From a checkpoint of a small class-conditioned image diffusion model: 32-pixel images.
Rows from expert 24 of block 5, named by matrix and row number. Rows with one number belong to one neuron. Each number is 500 + 25 x the weight over its row's rms, rounded and kept within 0 to 999. All counts start at 0. Numbers have three digits each. After the name is the row's rms in percent of the matrix's.
# up: expert up (model.blocks.5.mlp.up, 32x80x160), inputs 0-79
# down: expert down (model.blocks.5.mlp.down, 32x160x80, transposed), outputs 0-79
up.0 104:503517526464499474498527501562495444520510533470520528479473513506499478519534490432514492469478494526501514472498496530534495472488504532508526511431535528507485486495487499519518485498456520464524540460500547513514520466494519515543455501
down.0 109:522485462515476465494484487487530488483491459524503511534502466476485519534540540495498501574489533530499486487502462505514512524477473488519498459507460519475476467528511521495467492501468529515513483505489518525500466541485500554477527503
up.1 104:511542498529502520539505526493539551498487486522503508567499486456516483510478488522501502477480463520539529510501512477477504458477491484489552496521506455541513472503485471495464482480493476502496490538500507460467476478505450489471469536
down.1 095:532515505469473464494473496520518490476485466506490464505459484500485524459528543464508491521542507481522520514482510500511494496538502529533465539518452522502466479499557515556520504527525490507475484461514523510515498525480490505542538432
up.2 125:553482503495491503477494514528470471525495499491511476522516512491485486518511424485433504451480481480474534472500498436498520472509469508530518511497538543472479498547529489505516488502499521511512549488518487488536504496471530522467503517
down.2 117:523487502519490552492493486482506512496527533472506507468477521525496488526533523510518536456464475483525504480536476525524504532519519494483541495492511458504500471483496475491462520485490468564495475517518507519461533466499514491499497544
up.3 081:497516480500458511541510490523499504502493537548469501515439487443473447500519557524502492488487484556524487478492476528527505515498530469475532456487493511509436492530493494550509482488484480559486520461519515491506464490520489501430459508
down.3 092:474452460469506453494519518535477513462508476508489481491554519496537503539494529494483535454508461521526483549479528530520487481481471496508495510499498507502512455566447467488465517528496503464455481531489492479489475507516514488519486489
up.4 114:510487485525517525452465495481559454538504481538498463521480464451497517497452467471483499546479494519507470533519456474502509510524525457481463499472481526512522509511497528515501491492519492523527497483475494514491534541508497472514479478
down.4 109:528478464523514527499496537452473503457477522495473478523536463498487490562505460480482510496468500459496538514478480463504489491497473500494533504480466476514522510512516494481476468515474506471496506498527518500549518488507531518490502510
up.5 097:456557486535530524506486564477488505515503513478528509511473515518567478538464536513472468507518509524480505454531492507481504486529500500501474488503446533532505467471508511500499441507454517509484516514499450537475501500530480503553527530
down.5 088:465498468499528486476506499513526493475500443501482535482508573504542521513487507483542528510483501554519499508499513458489487480498489521514484531476484498476509472486477522520562514556509515512471506455492537524515523447478492513497522475
up.6 105:484511503486500510450487477487519538525501507480465468521516516489508460490498485465491497504506504472546517523486516537499544422473518512492523544434507484487499504503486518531511491510559491519535494506525481510494482492529515520508462513
down.6 107:495504484471498500483533513487492472491518525477489484450512466436540521517507461521511494499516528519522511501461479499500506537506462458460510508516498518497454522549500497548499487539517553486513512505490494530498513488501516508467452519
up.7 101:500518513532488461560550496519529482464528504493515507576504493542489516482499520439492492507479471530505527476511517488488450477537517490513553498483454490503516493476472478469459455466461531486514537530522506522506498540552502505547527505
down.7 089:475481472485474512418443469483481519540485475471495491427504517487495505488512542525546525512501469503491487498489499541513530515428541502505462533526498506462501522482562470512566534516479502492444491471484526492507499463499510494491506492
up.8 087:460500516467485483482503467511436512498499480476495521525518534508519503486468487504490542488488506491537514533521511498539477510489496554494536499500525500506496526482521518496429516492539506484487533459520495495529489509528498503554452487
down.8 089:538539524503491503493477513492507500515529503495477502496478517541540529511511501485467495512514482483484484482524501521493451527459474525553511509516509495487541485481512531522538498543503457483464542542532528465488494515462495510510516472
up.9 094:545483514512497535493520542530476497516502506508465511511497461490458468489492463511466496519457470540480543530494523485515513495493477519499501512502524502458520522529488487500471474530518450560542506561504502496532531497510482510477459500
down.9 096:475459491465471517520465496447506476485471476478469508464508499506494531504507475484505489486496467494509507548460539478445487538464532496509508518492534523485509496509509506490510482493532508492508499526476488479524517515460447488514501499
up.10 091:508489519469460492524488449502499506447475489535486526522511499519504522469517483520509534536500508491459560509504522489534513488554491489527480489453523476476496523498523445478521489529503518476514506452509524493485510503530485499526528494
down.10 096:519486530525519551484522529501491531514492496495540516486524493487541457475518487510490476499442526518508505467490504504514519479516471496499524507506545528509492486481471483462535507476499464512522501436510576516484500495479525509541524496
up.11 090:507496455512498464520535540490479535494447484495514493470478451488500461487507496502477521507514482470485502504546485481483516479484510521506487481506507526466475456467464507486500523496512487478548506501523495489504528543541462479433526501
down.11 092:502512513495506519495478490516469482502499506512518496481527546461511511531529526489507532494505437517548491503497491496534495480483435487489504505500487481470492502525512489491544466454504421478555488496493508485523489511475540519525531488
up.12 092:527492490478515473505529525484523542489454492526518527510513493474543494528485501497494485493501449526499504540497509537508490529486482481521503456493510519450491503446495504509545509519475539437519514516521492521500508558512504484519525506
down.12 101:475499486501535529483491454508552488536529497527444511496518478478512532484484493563506518528524499437531523536486503445491475492508485446491505475540487504494531501498524521496526521462522521551497536482505489524507509529520512474519503504
up.13 103:459490488505512465512495503510503480505519515493528490475533451449499515506518497506512456528467535485526494482487505463499501553481518523490532464494499492550495493481480462540500516466510471493481484476498486503499454495447487492502499493
down.13 088:459468497539501476523485530525502493502537497480473514478495541513491491511465483526495496472479540481477517519442501518486512462499484521521473477483516475494458487488475480491483500542555501476523536538506465492517486515525520435511493483
up.14 103:526498543520489495496481483531468495490527494471478460509529474456500482504505535509542501517502515478488552488513500456532522452488491481536465482540507523494421461532497493489472499495474493505468513455505484488476469504490461501492540527
down.14 094:490483512536498469497561506486523515497504503553481496517500482494492563510524500491453504483476505484481462516497489503516466513475503506498529480526473522494552512531522475525499503421508526536515487502516515479498524540506528504465489508
up.15 100:559492515532495494500472496495559515472453520510487513499471505497500507483451472520506498495523528470472488516476549499467490497509469501509488503524518494486494540494462468478540480492471483509475504491506466509466528496475536494500492531
down.15 101:508481486457520482538570526546489532505504433509490525464478484464506487468456493496510496524497486488486526475512506469519539511540530503453512513509514510528472449473487536490570503495507502546494520535476497543488464488509477523482530516
up.16 097:467509516518510461475523531530508521525524500477495526525498526511434501465529493502530498486494522507539487510509518545529471481506476514530550524489545556497503434483472503481458517492477530487503519540505488535501522517507512522512485523
down.16 099:507506516503546502513501477501505518519526537517505554493484479502504482489526491499488501498511520521489452510461462500489493500532474488515484514498464524510557468507565479481515450479512472468556511542526520498469527488495531493513480506
up.17 096:522534556496539524492516484532504521432524464494491480504513520500495513512516475526496520540487460462470523489526514503531510465492535486462471497447535477490496515524506487520509517532506467525517510478555524496495503506510507509480533484
down.17 113:499518469478502490536526521494485492553506501504553496495474452523503486479497553490526527509534480515502470475461521493478505501506485501525502481555514545500509505468510473505507489504502504499513462510498499562480499471526488564496501503
up.18 106:478489501523465504512463494480502498533484447498492536453489471487532514506452470496503521488519475520534468484464482506520490473510477518511520489527459533518518551523512506513531477501504523489527539527501468499506509431496498476504483502
down.18 117:505468462498479483524513543529474509517486508468494519517552513482549472473507495511517501541481495533573505449502503520504502497487466522501561524508530510497528487470474503470543492536451490464480490493493512558479490485507515509516496464
up.19 095:506512532476517543515469550468481503508475502497483472498510490501506475510504510518463491490547477484518552528489536517493516535494494509413484522491516504467478463482529536460516504488524478522519516501506510527473505497495512516515492456
down.19 098:452510443532487490480507494513537489485488437522496505539500492506517560505468504531477506485498474554448503485495523492498486499518485494522503488529501509507524544544481448529505537497500531550478483497491525481525492522466483530497509469
up.20 081:450505501498506493507494469541491471474520506480520481528519506475511466503505525544494520427489508452482488489511504496520541533531540501530508483518520499507510532521517498500515541485516511460477480453505547476509487517488502497503458524
down.20 087:479477513521444538525542507495489455485521508490482460500498500503509504475501470505503528455501497459525489513498447508488525446475521536524518499529454504522521512519485490464515496525460522481446503437479507515524507457512489483504464473
up.21 106:498494512497488490487470527493487515485509485501484537559485494485528434529531541493473489513509516502552510493486452511430533496494480508476479510497489516503469456517511468509499522450465493441464512499482509513459476486477516477523514489
down.21 102:528488501514497550507487461498511493540477498534518478503471480526535511531495525480524512495487486482491462490485479470479510527519480507514462485453459520489451467467541504511510489470498502524518461487456466508493514447521500546508505518
up.22 084:488522503514509509504515451515535471493515491502485482499554519516481525505505490462527503494470527448486468558490499518446526496478534494452485479513500487501478495499546488495463490542528501520488507470492462475504519471491489467518512489
down.22 090:553511486510479501470530526489509468507509515481512508465507501509545492537501461535531494508454538529509515487485505536512527492483497504492470522501500527490545449490505504485480477519470507496515472457451511502512491499486538541500488484
up.23 098:501500483481502494534498491506486483497491531528516487531512491508526459470519492497512503513488507468530537505524487529478440464516515509474509453517552461465521492466515510529507530471504512505509470493485497491526531495516474464471504493
down.23 093:522456536506501475486489466504553504471502473488545513476485519548488529540527470473463483462484501476499471508504504484532524551460514459513495538489492500514469534523548491480517515511530511440439506514487513489510513470424504535499469499
up.24 108:465466486522466479491508478550489490478530526511527513533483511499464491533486492542494524490498541493498476477461515436509505490468469537480540489509549486489471497515491449515488479564479485487494509508476446491514448484479507500473491489
down.24 122:486507505518545482479475533504497483485476503482480475471491482510514515546511455517453466529499502509526518501454451488534537486536514479509489488481509514497503505543474501496541484535526501493495464492500507495504499536486472492493484482
up.25 109:516466478516460474530536492512536491493556504518504498539503526476472473478510533492503526494518517517507469486482504473454491469488441505542500461473546486527492516498470451543471483505482521540483509514516510510489450484493535490506476521
down.25 111:521527493511543505528524536502495490483498533508525533477505508509557512500487531522505545526464474487457509508518473514511488498500481519512522480520478488495509467512523529508484474463459465513488487510474504502520480484510519476533495517
up.26 099:499505500550439493512484462487526516455512499506516455510488501488501482498483555499537447540516457475518496479511524477481509537487515508488541455520433481516544508487471484489466498453477515538452469478479475484497494510515482505497516500
down.26 097:504478531547526492488495518512488466537522506499519536510487451442460503492487502496523524519485504532507497521486470541517503514519498523487456499456536497474517519575484524513518459537495498518539486462484518503494467515507517520532504538
up.27 099:458505509505477530472524499503538506500500504549482494480490485491506472473465434540515489517493521524481471497519516526545489501493519460502514534514489472519523521510454542509499491508495548483564481516537501548493513532511534478501467494
down.27 096:546479502494494497484501493486507526470488507481482513517515466501495501523505495455468502541464458470518526514508474509480516503532520567531523508510521476520479527512523483473472499506505500528528478517559483507508453502490526464474453455
up.28 083:478469532514493503525524502530465500492475505482514496463495518499490517481488496493539501499518480541469503472508473525536497489452522517557482511504459499451510457450490495488495512465498502486471511516487481502482556475534508509517504499
down.28 086:537508511517479501518477541503514506529478445539497555472493522489527476487473421538503518516493526511496494464476480489457455497510507496500500477480500508496502531502471514481490504516495475449503494593540512541543515529471530493469483503
up.29 101:507496496548542493505507536496507528476496497492494500518504450503456522497522519494537498551478534513492416484508478518509516553499504497483471493482554518505485452529487503514504511508510480483483515501487506498525514473490494498455489545
down.29 084:493494471512502552494544517545457505512540521461499504473501561470559501547522493470458469512541507503502495501485488459524520483509489518485521507509510511514472489465474547513491503516476506508481523532512480550500514518484541452556498528
up.30 084:534487474529504463512536543534503475524512481509481531530488483533470491546498446495501483484487504532525503514488503454492511528521462518495475463518472524523489516516511503478490477476506505520458518526443489489494461474531524488533489492
down.30 090:463464531502480500484501465520476504478483502496486548507495496469500479483466485491498481506516546491415486516514506519500506481497508493521492523458531477499531565507505519562487501523498499546526510525537484538511557484493505543493525555
up.31 111:540516511463488447541529477529509494505517501513551508528496508508441515531516545500456498464497508504522501492492525500506474462477486513564490531455531494482483522489520491493482477485456483472514515447530481470525448508522502485468504485
down.31 103:457526511482524520506478472535492567503553498512471488495489526538516502475482557500491523500503493501484481533516494483524483514494527479506505465485486476473524499561494474517491492468489490499456505543488509481456486499481560521486473541
up.32 078:491481522489507465530537465505501488523477539520475481516528508487510495473468535518537494497465507518554515502489469463568513482521468523513548529474503534501507475542521500494508513512510518549517530533481508520519505509510511508529478471
down.32 087:501500469548504520490494496483527445465492508552474522530507510540497473481499482486482501530561506517511495501512558488486498458515527529494458469478497540495500514478520467513541517510562519523468509525504489470493462503495499482462481479
up.33 105:479503471509519534527545496487472525486492496497464485505502466543490539486533490517519531528517523519448495491456490516546462511454524507492481558510493515463458542549485494462473501549527463503516507510482538508486494470534529506499530525
down.33 104:478538500470450481486435491518520506484502514508546551509503492491500481506478556495538528488489496556495469479518507497483503496492518493521511503509520505514548496468481494467484536471461512529516516469487475522510555538510485522487533522
up.34 113:503518532516478553548475521496476520506476502511472498485504489504517501467504493540481521477525492526506495461522496533459521529520481490487496475564452483489518446505490508454478529488526533538496467559444497523487480485502538509524487471
down.34 091:497484492542488492448462515507551482491520494478510517495500486442486523539512473466499509562524474503516522515497474490491472483486548500523510515495462512519478511503526510532511535501478481480429486461498504470511484501463464469484524502
up.35 099:506498475488518436513508539512493488494483517504477530535506459514481522462494504494498509539483469490476510494503497524510501480475513478519507533453510498527449508469504513485515518510485477536467482528529519474489461495543461481476489534
down.35 085:470520499509512514507531471527473512507495505474475490455501494530510538529497492463515514462433458475484527510507475459477528548515477503501506478543463550496473517473526498521509534496487519476491449545540494507489534507460528527483489455
up.36 129:495530511505491516494481502508538462495504524479518529480506494490476510513480526518492482475532496483520536493500466543511517510492526503502465461471460503569548504490477480517538505496513496499489520490517511506446450480491506528533524504
down.36 128:514445448490517493527493512478483522470488526505457500497518533504494484524490485534530542491509459453493568510454485489479497541492515481509500501510482511497487443510467494463514511472462502542508500503505504520491526470468505495508480510
up.37 092:525479502480532449505489502508467533540488541512501485547465496458499499508523503491468481484505476520526478518506530522548517465465527525503555516534512519479528437484482499537505505453485510498482458476518519493548521497503518482480475491
down.37 094:493475486506517527494503519500448479530537477476468477484493556574462476495491477516505512488524521499501432449490470478531553519479487525502472496500538517509505498507480478526537477551543471471471524534513470522520489472512497489477536505
up.38 102:469528440469498528461497470454524475498494498492488446480511490494506502479485484498528511526466534468510519548516488483503513505492501530473490460525481478502494491465479483530495527448488519491524474490500497495519505523517482490513501518
down.38 106:445492508546492501548508515535475494523508542495515516510506536488509473528464520511521520504506511507489495497490532553520446475521478488492539513505492561498529480551495528471487452491521450495467502547485505492464536501530535560481495511
up.39 092:482484516521518481509495524517463522501489490529464512504504459487511496466477494559486476500530501520531499481493490518498501472507505531497471453460513494486483454452433480519484491521511520520539483454510500503509502496557478484455527530
down.39 090:548512471496506515478497556498463488481533471482485534535505524544547503506517482451488551501470494514476495507478516495494513541471493489525505497517470456526455483502522487502538519522474481470507475487548477485476485493532493512497462472
up.40 090:470531499515425484519491538504536480556506462530540525491502484539544476482494514506456472491479470520530502447524469498486496464491482494518514478526457513477492477469527542529459486505498500501502469505468510518516482482555507492472490519
down.40 096:528485487527525502540522526525503534523486516485476516462526469516507506509526527451479500497511479506487552475482568506537496527469507483457497511489487482476466497519490530467537494528510488493495514506467516534465491515471546525548478496
up.41 096:513465539519489467505530505541496513493497543446495503550523497518497494493469524461508523458499508516465531496525498481472524501450505524513483461492517499462483493458483482460446520479493471490490547461524515481461477514531518526531497471
down.41 106:502505545505492489472517489488511475488494508545518497457491507481501481503510512453523534503542435491512518533487490518532500497518488422506487492492497515493513519565473462473520464503522467519525461493466530494496532464489527528511469496
up.42 085:486470545508497524511474511539483502544488519500501530491489466513495557501494496495472508485467491474522493511484491553482476534476453489511562540493510490456500480523527527452459526523456469489479512479522492465493556511493539510507517469
down.42 097:527504509496499478521517450531525523525525534499508496452473518496502491436528544523466510495437476522546492526495554475477508496540507467516494494515472546493535506512505496504495496518506540530568494508507521481535488488517537552489497519
up.43 096:475482478482499505537511470514511474466520549474512481521478465481460511493484519510504491489480525509476461443529511461565486545482527505550532502489481521469493489490503468482491558477479516508456530483513514500478539494478495500502534493
down.43 088:517505486536494508540514521507515514470515529529474569486491534508535509504488437515485499552535493518525480509463458533483489468505487515489506481514507495490515526558472482493508466548522497517508500514502478523558483484465474464478463498
up.44 090:536482542510454501499506510514493460517484539522493473539471514505507492521549493502493485497468473468473478477482522493471468518486450512516528480455473491531502446558492496506486524473464488513492549498510500501510476466515471542476473531
down.44 096:525456460492521533505508500486467518485549486458467521495520562528525534500474447527532524492499495507514519512493510482509505501506518521489502469513445466516505529422454494507527512551503476499483532517505479493506529502508528410502509476
up.45 108:516476528524484473506499486488488539511490500519490492506521516456527529456532476481511515496469476483534497506481486492480535501494508488482550481479506454512506530481518491499463508517503524513522484515444465490510545487542507504507472454
down.45 105:520493520523488517443487519512526475517528528550526494532489446505502471495467505489514480457536485516507508534498496489522492459512495451488460515507492491498502508479509465519548496470510496514513510480506494543509481476476463488475476565
up.46 099:495523515502468537490489458496509518468481461491505493513509490465544491433479456525481470510502463489505508512494534484519539512510508512484508528499515496513507478461488489519517548476494568499470455475520464460510486536520502456486495482
down.46 098:498472451493532525555534528497489494453480469478493478534482478513482526523503487523457515482492488506490495525472480497527455508551492530492512500504457534499514536533474529523472447497505491491479504512502497536500523510498496505486489484
up.47 109:502502493517504516438502518476505501546511532507486485488497488498502470525470470490432472462514534550489460461524461491516545531507502513503478518487513510497493455557456528468476480474503503497500521515470503516510502529489551552472509521
down.47 141:497478486504470477518483480504528504482516483519481491468444526503468516481516475469522485480521488471505506538525497535491482503476486418480464509496543527499528516548501490501466514498506515477441463491488507499514495527519522524509463469
up.48 104:531473541495485472526523529504465450516497467491509522455504474476519508490523516491458501475508508474474506500479518498505531507500488493527496512454540521514485532463498466494527552495530514479531493480519477495514492479470517538499450487
down.48 095:504517508521477504449477540497510518505459571536488466504527504520489518528461482527466481500459510484484591465506506462514497487479494518476514474517495475485517469499450486545464513510463526535493503468554461487517504482515484468493509500
up.49 084:512522488498518542541477557487472497528470489462517505508494439482519468477485478494489498480500501478495543512530442512457492519541534448479472480535516515452492475489513519498544502456497536502445480449475515470522476507485507494501527470
down.49 095:459549514513487465511471481512542499480524524495524495469440546493487532510477519525492489484481486479531492493462517504534455496467473499490505485483496503531498498549478514509485510463531452474499447509509522502497555527482493480472497484
up.50 097:475522506468494458531550530473510531529521509453506533527501561503473538504524540456522502469490505532527479480496498542488491479458511473525494509501461502524516474461504480486525523475473535510483501507505479486466532520540495506511480543
down.50 090:507518462447516484530501490504444483534470508536510451485465549527469475504526464490534463508523507464497529521511528543512537480505525484489488523520498473520487530513544489483492468512508462512519497523489540503529503467499496501454454504
up.51 118:565493513493503496521467464471518508478510513506502501534514468495528465501536523491451508492465456507477521531521488501473494497523518505521473508451496461485462514500533498500492519434483474458532478457484510484443473504479494509532520486
down.51 118:533512470458523486526487533495491462499487443497509492512495484522456454492470482517512480481506472503464512468528535534483460475484468513501535520478503468525515499495547513508492471496487484457551513531527522504492502445559513492498485502
up.52 102:500487523531493465501540518499481475478515490491529519525497505560480532531487545464515501510484536492486450465496482495541506504475480514509488536471483517490485488507524521449507508451479479478475528461505527522524490485527548524468532508
down.52 102:482490521486480507523507518536502528552542516512518485448454504506488497454475486477509526517545459487545495492533531525548498507504502498481488503499500508506486511515521523500458458519503493528531540568474535494511490480489512493523497485
up.53 091:486495501472497504506493472529507439563503510530495503567467470449488477499492514512524560502490479442501546499506458478462495476491513490522521472493493530514516448528526477478526494493513512503527468473489545475491544524495551501501479521
down.53 099:492494505515548459482490473520542479494510479507498470486478510514490522456510506454498446507502521497508489555442544519510484551522462454517505478462492486504504491526479487503545505489446514502462504497474519506464518496489453510526505498
up.54 098:502491481472563533519482498520492456493439532521481503513495471494493490520498463525524525532487517478465498523461492506493527572474484500504498509540571541491494537526499515504515506529467511460494509506535487546458489500468536503504529544
down.54 097:512521464488513476501527491523521512495525473544540527508531492460496546501491538465494522472480492485515483491564478458526497518506491509526481518467515499457482501509480511472526495515511540485506581485466538514554495522521498461488470518
up.55 093:490518532514503474495530499479487513511510474456464490498510445532511470476527495437506502514449465481508467523523520526509513473515540527484471520429465548537485493473519534514486537513468533497519506463518513509475525485468481503542479511
down.55 085:506529511478504525479456499530512517502486475538509476510464515539495478510485494497516517527507518473487537438502504517474490499508487465510512480479478538493453486483530500513463474484514477485504502484482551442515523499521486553518526515
up.56 089:486505477513556469513511505484491524460494536499498484522551458510489538499530507498465481488500448484435517499548548516527514476474503480517488509535501491455497491472486484425475499512490519522489497537496501464497525530479514516491452539
down.56 084:491505483469524529478539512506441516440512486483506513468483501513495530521519475513514461499503500495508511535456512513513471515488504559540458531497487492516480491529488521527515552518543471490481485541470542512525471526516504531485524492
up.57 085:488461489481477474504491498476448520530498531519522495490515510553483489476522518503481535449446489510538492546493497497479481498511488434461513491513469473469535537540540533493515511452475505489489482493473500501484464513470527456498497491
down.57 133:488489492512492492495482535506504494450508479500519506511522482525520510499545520494474528459510478517461511512498482514529467520494477483521504537474495444465476513527518491488488489486510523479546495479523537497433535507524505514461463515
up.58 103:518470520499471453514547498522504510477487459451503485480562482535497504483501492491494511478514472440477540485491506519515502476534504480546454480461496510525472490486562503507495484492536537469493513442533506492486489531516481494496516510
down.58 104:490475460474526515502529467489488483468519506472529515527542503506472507502494522501527528480470552460465486513526470485474499545535506504519462511495522497482501456502492522503482540500500472499521449499494491479526475509563495553507522492
up.59 113:451488535497492524485465539483462473529483460491510529489492502472525483493484522490464496527537463545506483478520511475489522480569454538542520497464515524518492525499505491526505494490522510517522470531506458506512510473531510476516528495
down.59 116:487472488479490518480521506477497515474488504464449479494460520496508509518510518500512445522509519493487488534509530525489488503516482489461502550508517498492514516502479520462485509547527504459493513506546500504479488508452467476477487474
up.60 110:479539455504504501497522490498499569485494516525482460546479484485486512508479514554496518508545542471459515478545501532486469487518488536469502533539452476494471441497515492504498501510512458480487527530517502487449498518524512495498480469
down.60 096:537472552525505492494469508527495470481483519464449520497512505519477548531540529508506474491477526519503513524489498500521477464532533499506490488478483502506497495526474546487491497482526550480516445473511485485529468542446526522531505522
up.61 093:512498494508510527483514527464537526511502454473507441524502491492491521473487496471513481514468487482483488471525492465522537477498478537532514470475492488470516489447481456487461501493476533500522487475505472503541546475517467461495515540
down.61 080:504493492496500510517528481498462526450503483509478521479493567518491520510489475525525496448492513459482547545510503510455477492482499514483499492529490524536447466511527555511536466505510469506495473534513538468511454512508503518513475524
up.62 084:527518532524511462471489524483529471512467530500535543517546498492512485462495510464472462504553499498494479475526502481468510472507474508535486475485480508509492488507507536543490497469466516508520494442490507445472496540501533488539474477
down.62 090:491518473471525490499495465471532517552467497465476460488533520530548497517493466470486492499498498502481494509478454489494508497482533487523490455478525502492546481478529496492503497554517496486469493538492536545489513464517486492506501499
up.63 112:492453520505484468516485531538481486503496540523496567490486509520537523532508509516528497494508499513490494521471474502451480462509473480491470471535513502470476502523468484531537495530539495497505482539491531467546462503482517496509523531
down.63 108:522549495500509483515489483490542485533504521528521475497498501527503485509502504555486499509482535471481512472510513471467515527469503462506475480494558477498521445522494524481479469492487533537493523499477509499492504491528472517491489512
up.64 108:490516468476546461493504510496500445457500504522504481474510517537491512475486478450518458497530512495483494466465504508496541501478513506502482516471514457505517522486523443480551517534501518509514465486488512494495496492550469516504464565
down.64 093:481476510480475569512458475464465513493491533467482492522480477560547492503499574489505470472476454489489530523541521483484512509481515450484513508482473505495516502462490506515508519487501520523477529478540536496516485482501503532476454497
up.65 090:487505493534504489468503519519546496454521517512497515478541444544469483500482510510478499510478483485517486542462473481465514496479480493455470468506513527489498519507504485500556531519509499513469514494502456506523497475452527546480479500
down.65 097:459498511481523482534508459513462494475509504475522472481495504469511509482528533501535523457511530490510529501474510513469514523507522509493471520526516479470499501520464481455573511517523521465513476511535508508486517502490528500513519493
up.66 117:479490542501471509470488563487525509493475458498509516490499489495544536482505500532464527487516494493480476518473518511488496525472492501529478494500507490479477538501498491508490487499495500501516474518485448503507465486492500463557519471
down.66 107:453479483454461478497495509455538450513484512540485509475506507449521514487492517529472479537509493442506526520468551503470495487535520476503511518478487526533504518518492500471486522497514475522515483479462483535532434501497483532505504496
up.67 114:477516488479451568486499474493531448524486449521483482439512500487513512485472453520524528522473482457509503567504498478505481507536526484458498524469506520504477530526480520510496506536563530478528477497507472528507507492533482482529454509
down.67 115:489512553510540529482535536491476552478502498510504483470472458494495503524469488468493477523525482490526493541464524495499512527501506501461483491489494478536456485512502471505460447529478521508544532495502471500537497430525510497509493513
up.68 100:452489520479491485545527471516530530496525513477506493539497516519463511495514518495529488483466540491489504515533496478480520465512529493482508523498488496496470485487515496520444497517516467485490475471515489503479504541537505449453455470
down.68 102:480479487520489523478499497474478506512507473521522538525488550494496473513521464504546472502478497480498508467489529527512502544445512459484534522518537526496442489479431542457518527496468493523513529445522468507477470479470514498467503507
up.69 098:459513487491499484531509506493515495455465485530489497475493502492527525524500542489474535515462456446468457479465518523514481489467516509471526511497488468535493521453500472469450531531520516523514503462524491490517529493513480492451499542
down.69 084:561446501498474503495540552485436496461518500479513500515516561535514474502491496497487478468551498484497534458504536500477556491440502530490483542520492502491426527476502501501525531494523494494490504489520502520509506528490486504500511470
up.70 099:521474500483548470499484477492480492468517532466504528522523470565512464515493521506480504469460502522466534508483478479539542479482446471525468529485513484473510484488500528456460486485489522451497508463503553488490521483516564503519531504
down.70 092:539507495536490508506543478504473543463511521511533509525459464477452475486488522471499517486457533517462502547506492525480502498554517502476473514538478532496505502496549462537487531507511500473482500500497510516513529496469507510485503513
up.71 097:511509481550464539524536473501508557461498522515497470502528513516509527474475516511515502487499479453472465530494534486507507446488525517520503501517484497479499499522508495538484474537529517503518463509504502502478538495530484481462489512
down.71 104:500503491434464470494484487460510482495509465477499497495521544510470512483516498485545512511489541527472483507538498509451509532490500526508518550511521452514523473470500472520529540465499523519498514481506509511479490538495502501566519498
up.72 110:484521479519501499533482475530503465504458505534536450471474534478509484470545460471536518511498467478511495487492549515487470504484505476493499483515532470506525517497541508533533524536504542513475483503510483497496514463526547476493507521
down.72 090:486464470444531515492465509502520513499532497508469538502483495510497492476477544467474495502510444485522510530494504518506542517483513483452484492504460520501502492476479506481519481515482488489492562510525525491537495535472472505479469460
up.73 097:534504487452484456520505498497486449486500492522549530507497508484494482504504498476520526484467480516467516484515474490468480460496468474473539505489487531537506485485475532533504498459506514485485457500514537530486503535495510497507515515
down.73 091:457529481474505537488528515510509515527539537515511479533460534547492534447485492510544513481494499486500528521541494498496500502488511506489461493545493486488514479525520495486528509548481479530544511495503457478499468508506509468426527512
up.74 121:507508517511505509443518497508483505550543507481529485506482493472471492528516469499491471464501493514489461455517481515512506544515478502537493504497467522506498467553468557482523475465479482528467515543473491528519533516477559509488537499
down.74 123:519526535524491487511525538479472496464457512496523482441517507525498470499485507518481489458464549520486475484454547532520508514494491506495531487510532512514466509468499444462497541480467500459515474452521555502473492494505519520520499522
up.75 108:492491455485549527473513521506526512486499490468481494513511530520516549493501542490505489528521528469520487513457489507518479533511501533505484528512502493452527533528508531481485493533482486500474505484498517526459528510482500523517463522
down.75 103:489544481460485507466481527483511479515522509534523483513487492532498506506498545501509514501507476485505541506508482538484501509519481507512517476527487480475515505498470488482514481514459516523513474546508502488508480453478535528524515505
up.76 092:494496514532495438469526557462476496497492506531493517495551428520520487530483509527483511489513512540456476500544492480522449500505470519515529501548534533486514455533466502500479510443518498474488515507481511504518528500456492508544508510
down.76 090:535526511469530543476473496519537502533461513494493507498499520518507519497508449525515451502527504530525537497476497408498494453494511501490497494497459507484493501478409520531515460526500476500549484488521471519520513501471490504514482522
up.77 107:499528545507484445520547518503546502452495523496504523513536519499467558525490547511525486480516498466503491486491497538516505514521468513513512493511505489494448486512533478495486493536540546501502479480480470523479533506552453545536514478
down.77 100:488481517521505468487549491495471460505496483507497486490527518481534493488504488443515481526503519478453452478506450514487507494518557523529479527494526524499500544466509470456490503527536482504474533535502505491510450521539475532502512472
up.78 085:512500504499509530434471470503509495518503507500491469459489492470521519472493517451533471500487487494499441498502511509525472522560502499484549462494490483535548456458512474513481557469516481510507562489495498518483480487465497499517506495
down.78 088:503520520522532479492501529510513477466499553498508511541495445490500529474510459536527481517503526451514522499502482482502483450511503490501496486502509533518508474472507510490526488479441488509528516512504529527487516480563507500534549550
up.79 109:472468563484515463513496495480513495528489487453539504504528515474471489536546522475480498446499533464513448512512489481498505491501491509451506515492508545504478488516484526535514519483506493468440495494472484497503486507453474495498493467
down.79 113:533506508515489485512490465503527503503502446492476500484503468551551475508506525474466524522480463523482548500513500494501507494513526523549490504516473481508475507481509477501471489500512488514472483521523534446484477486482489497495470475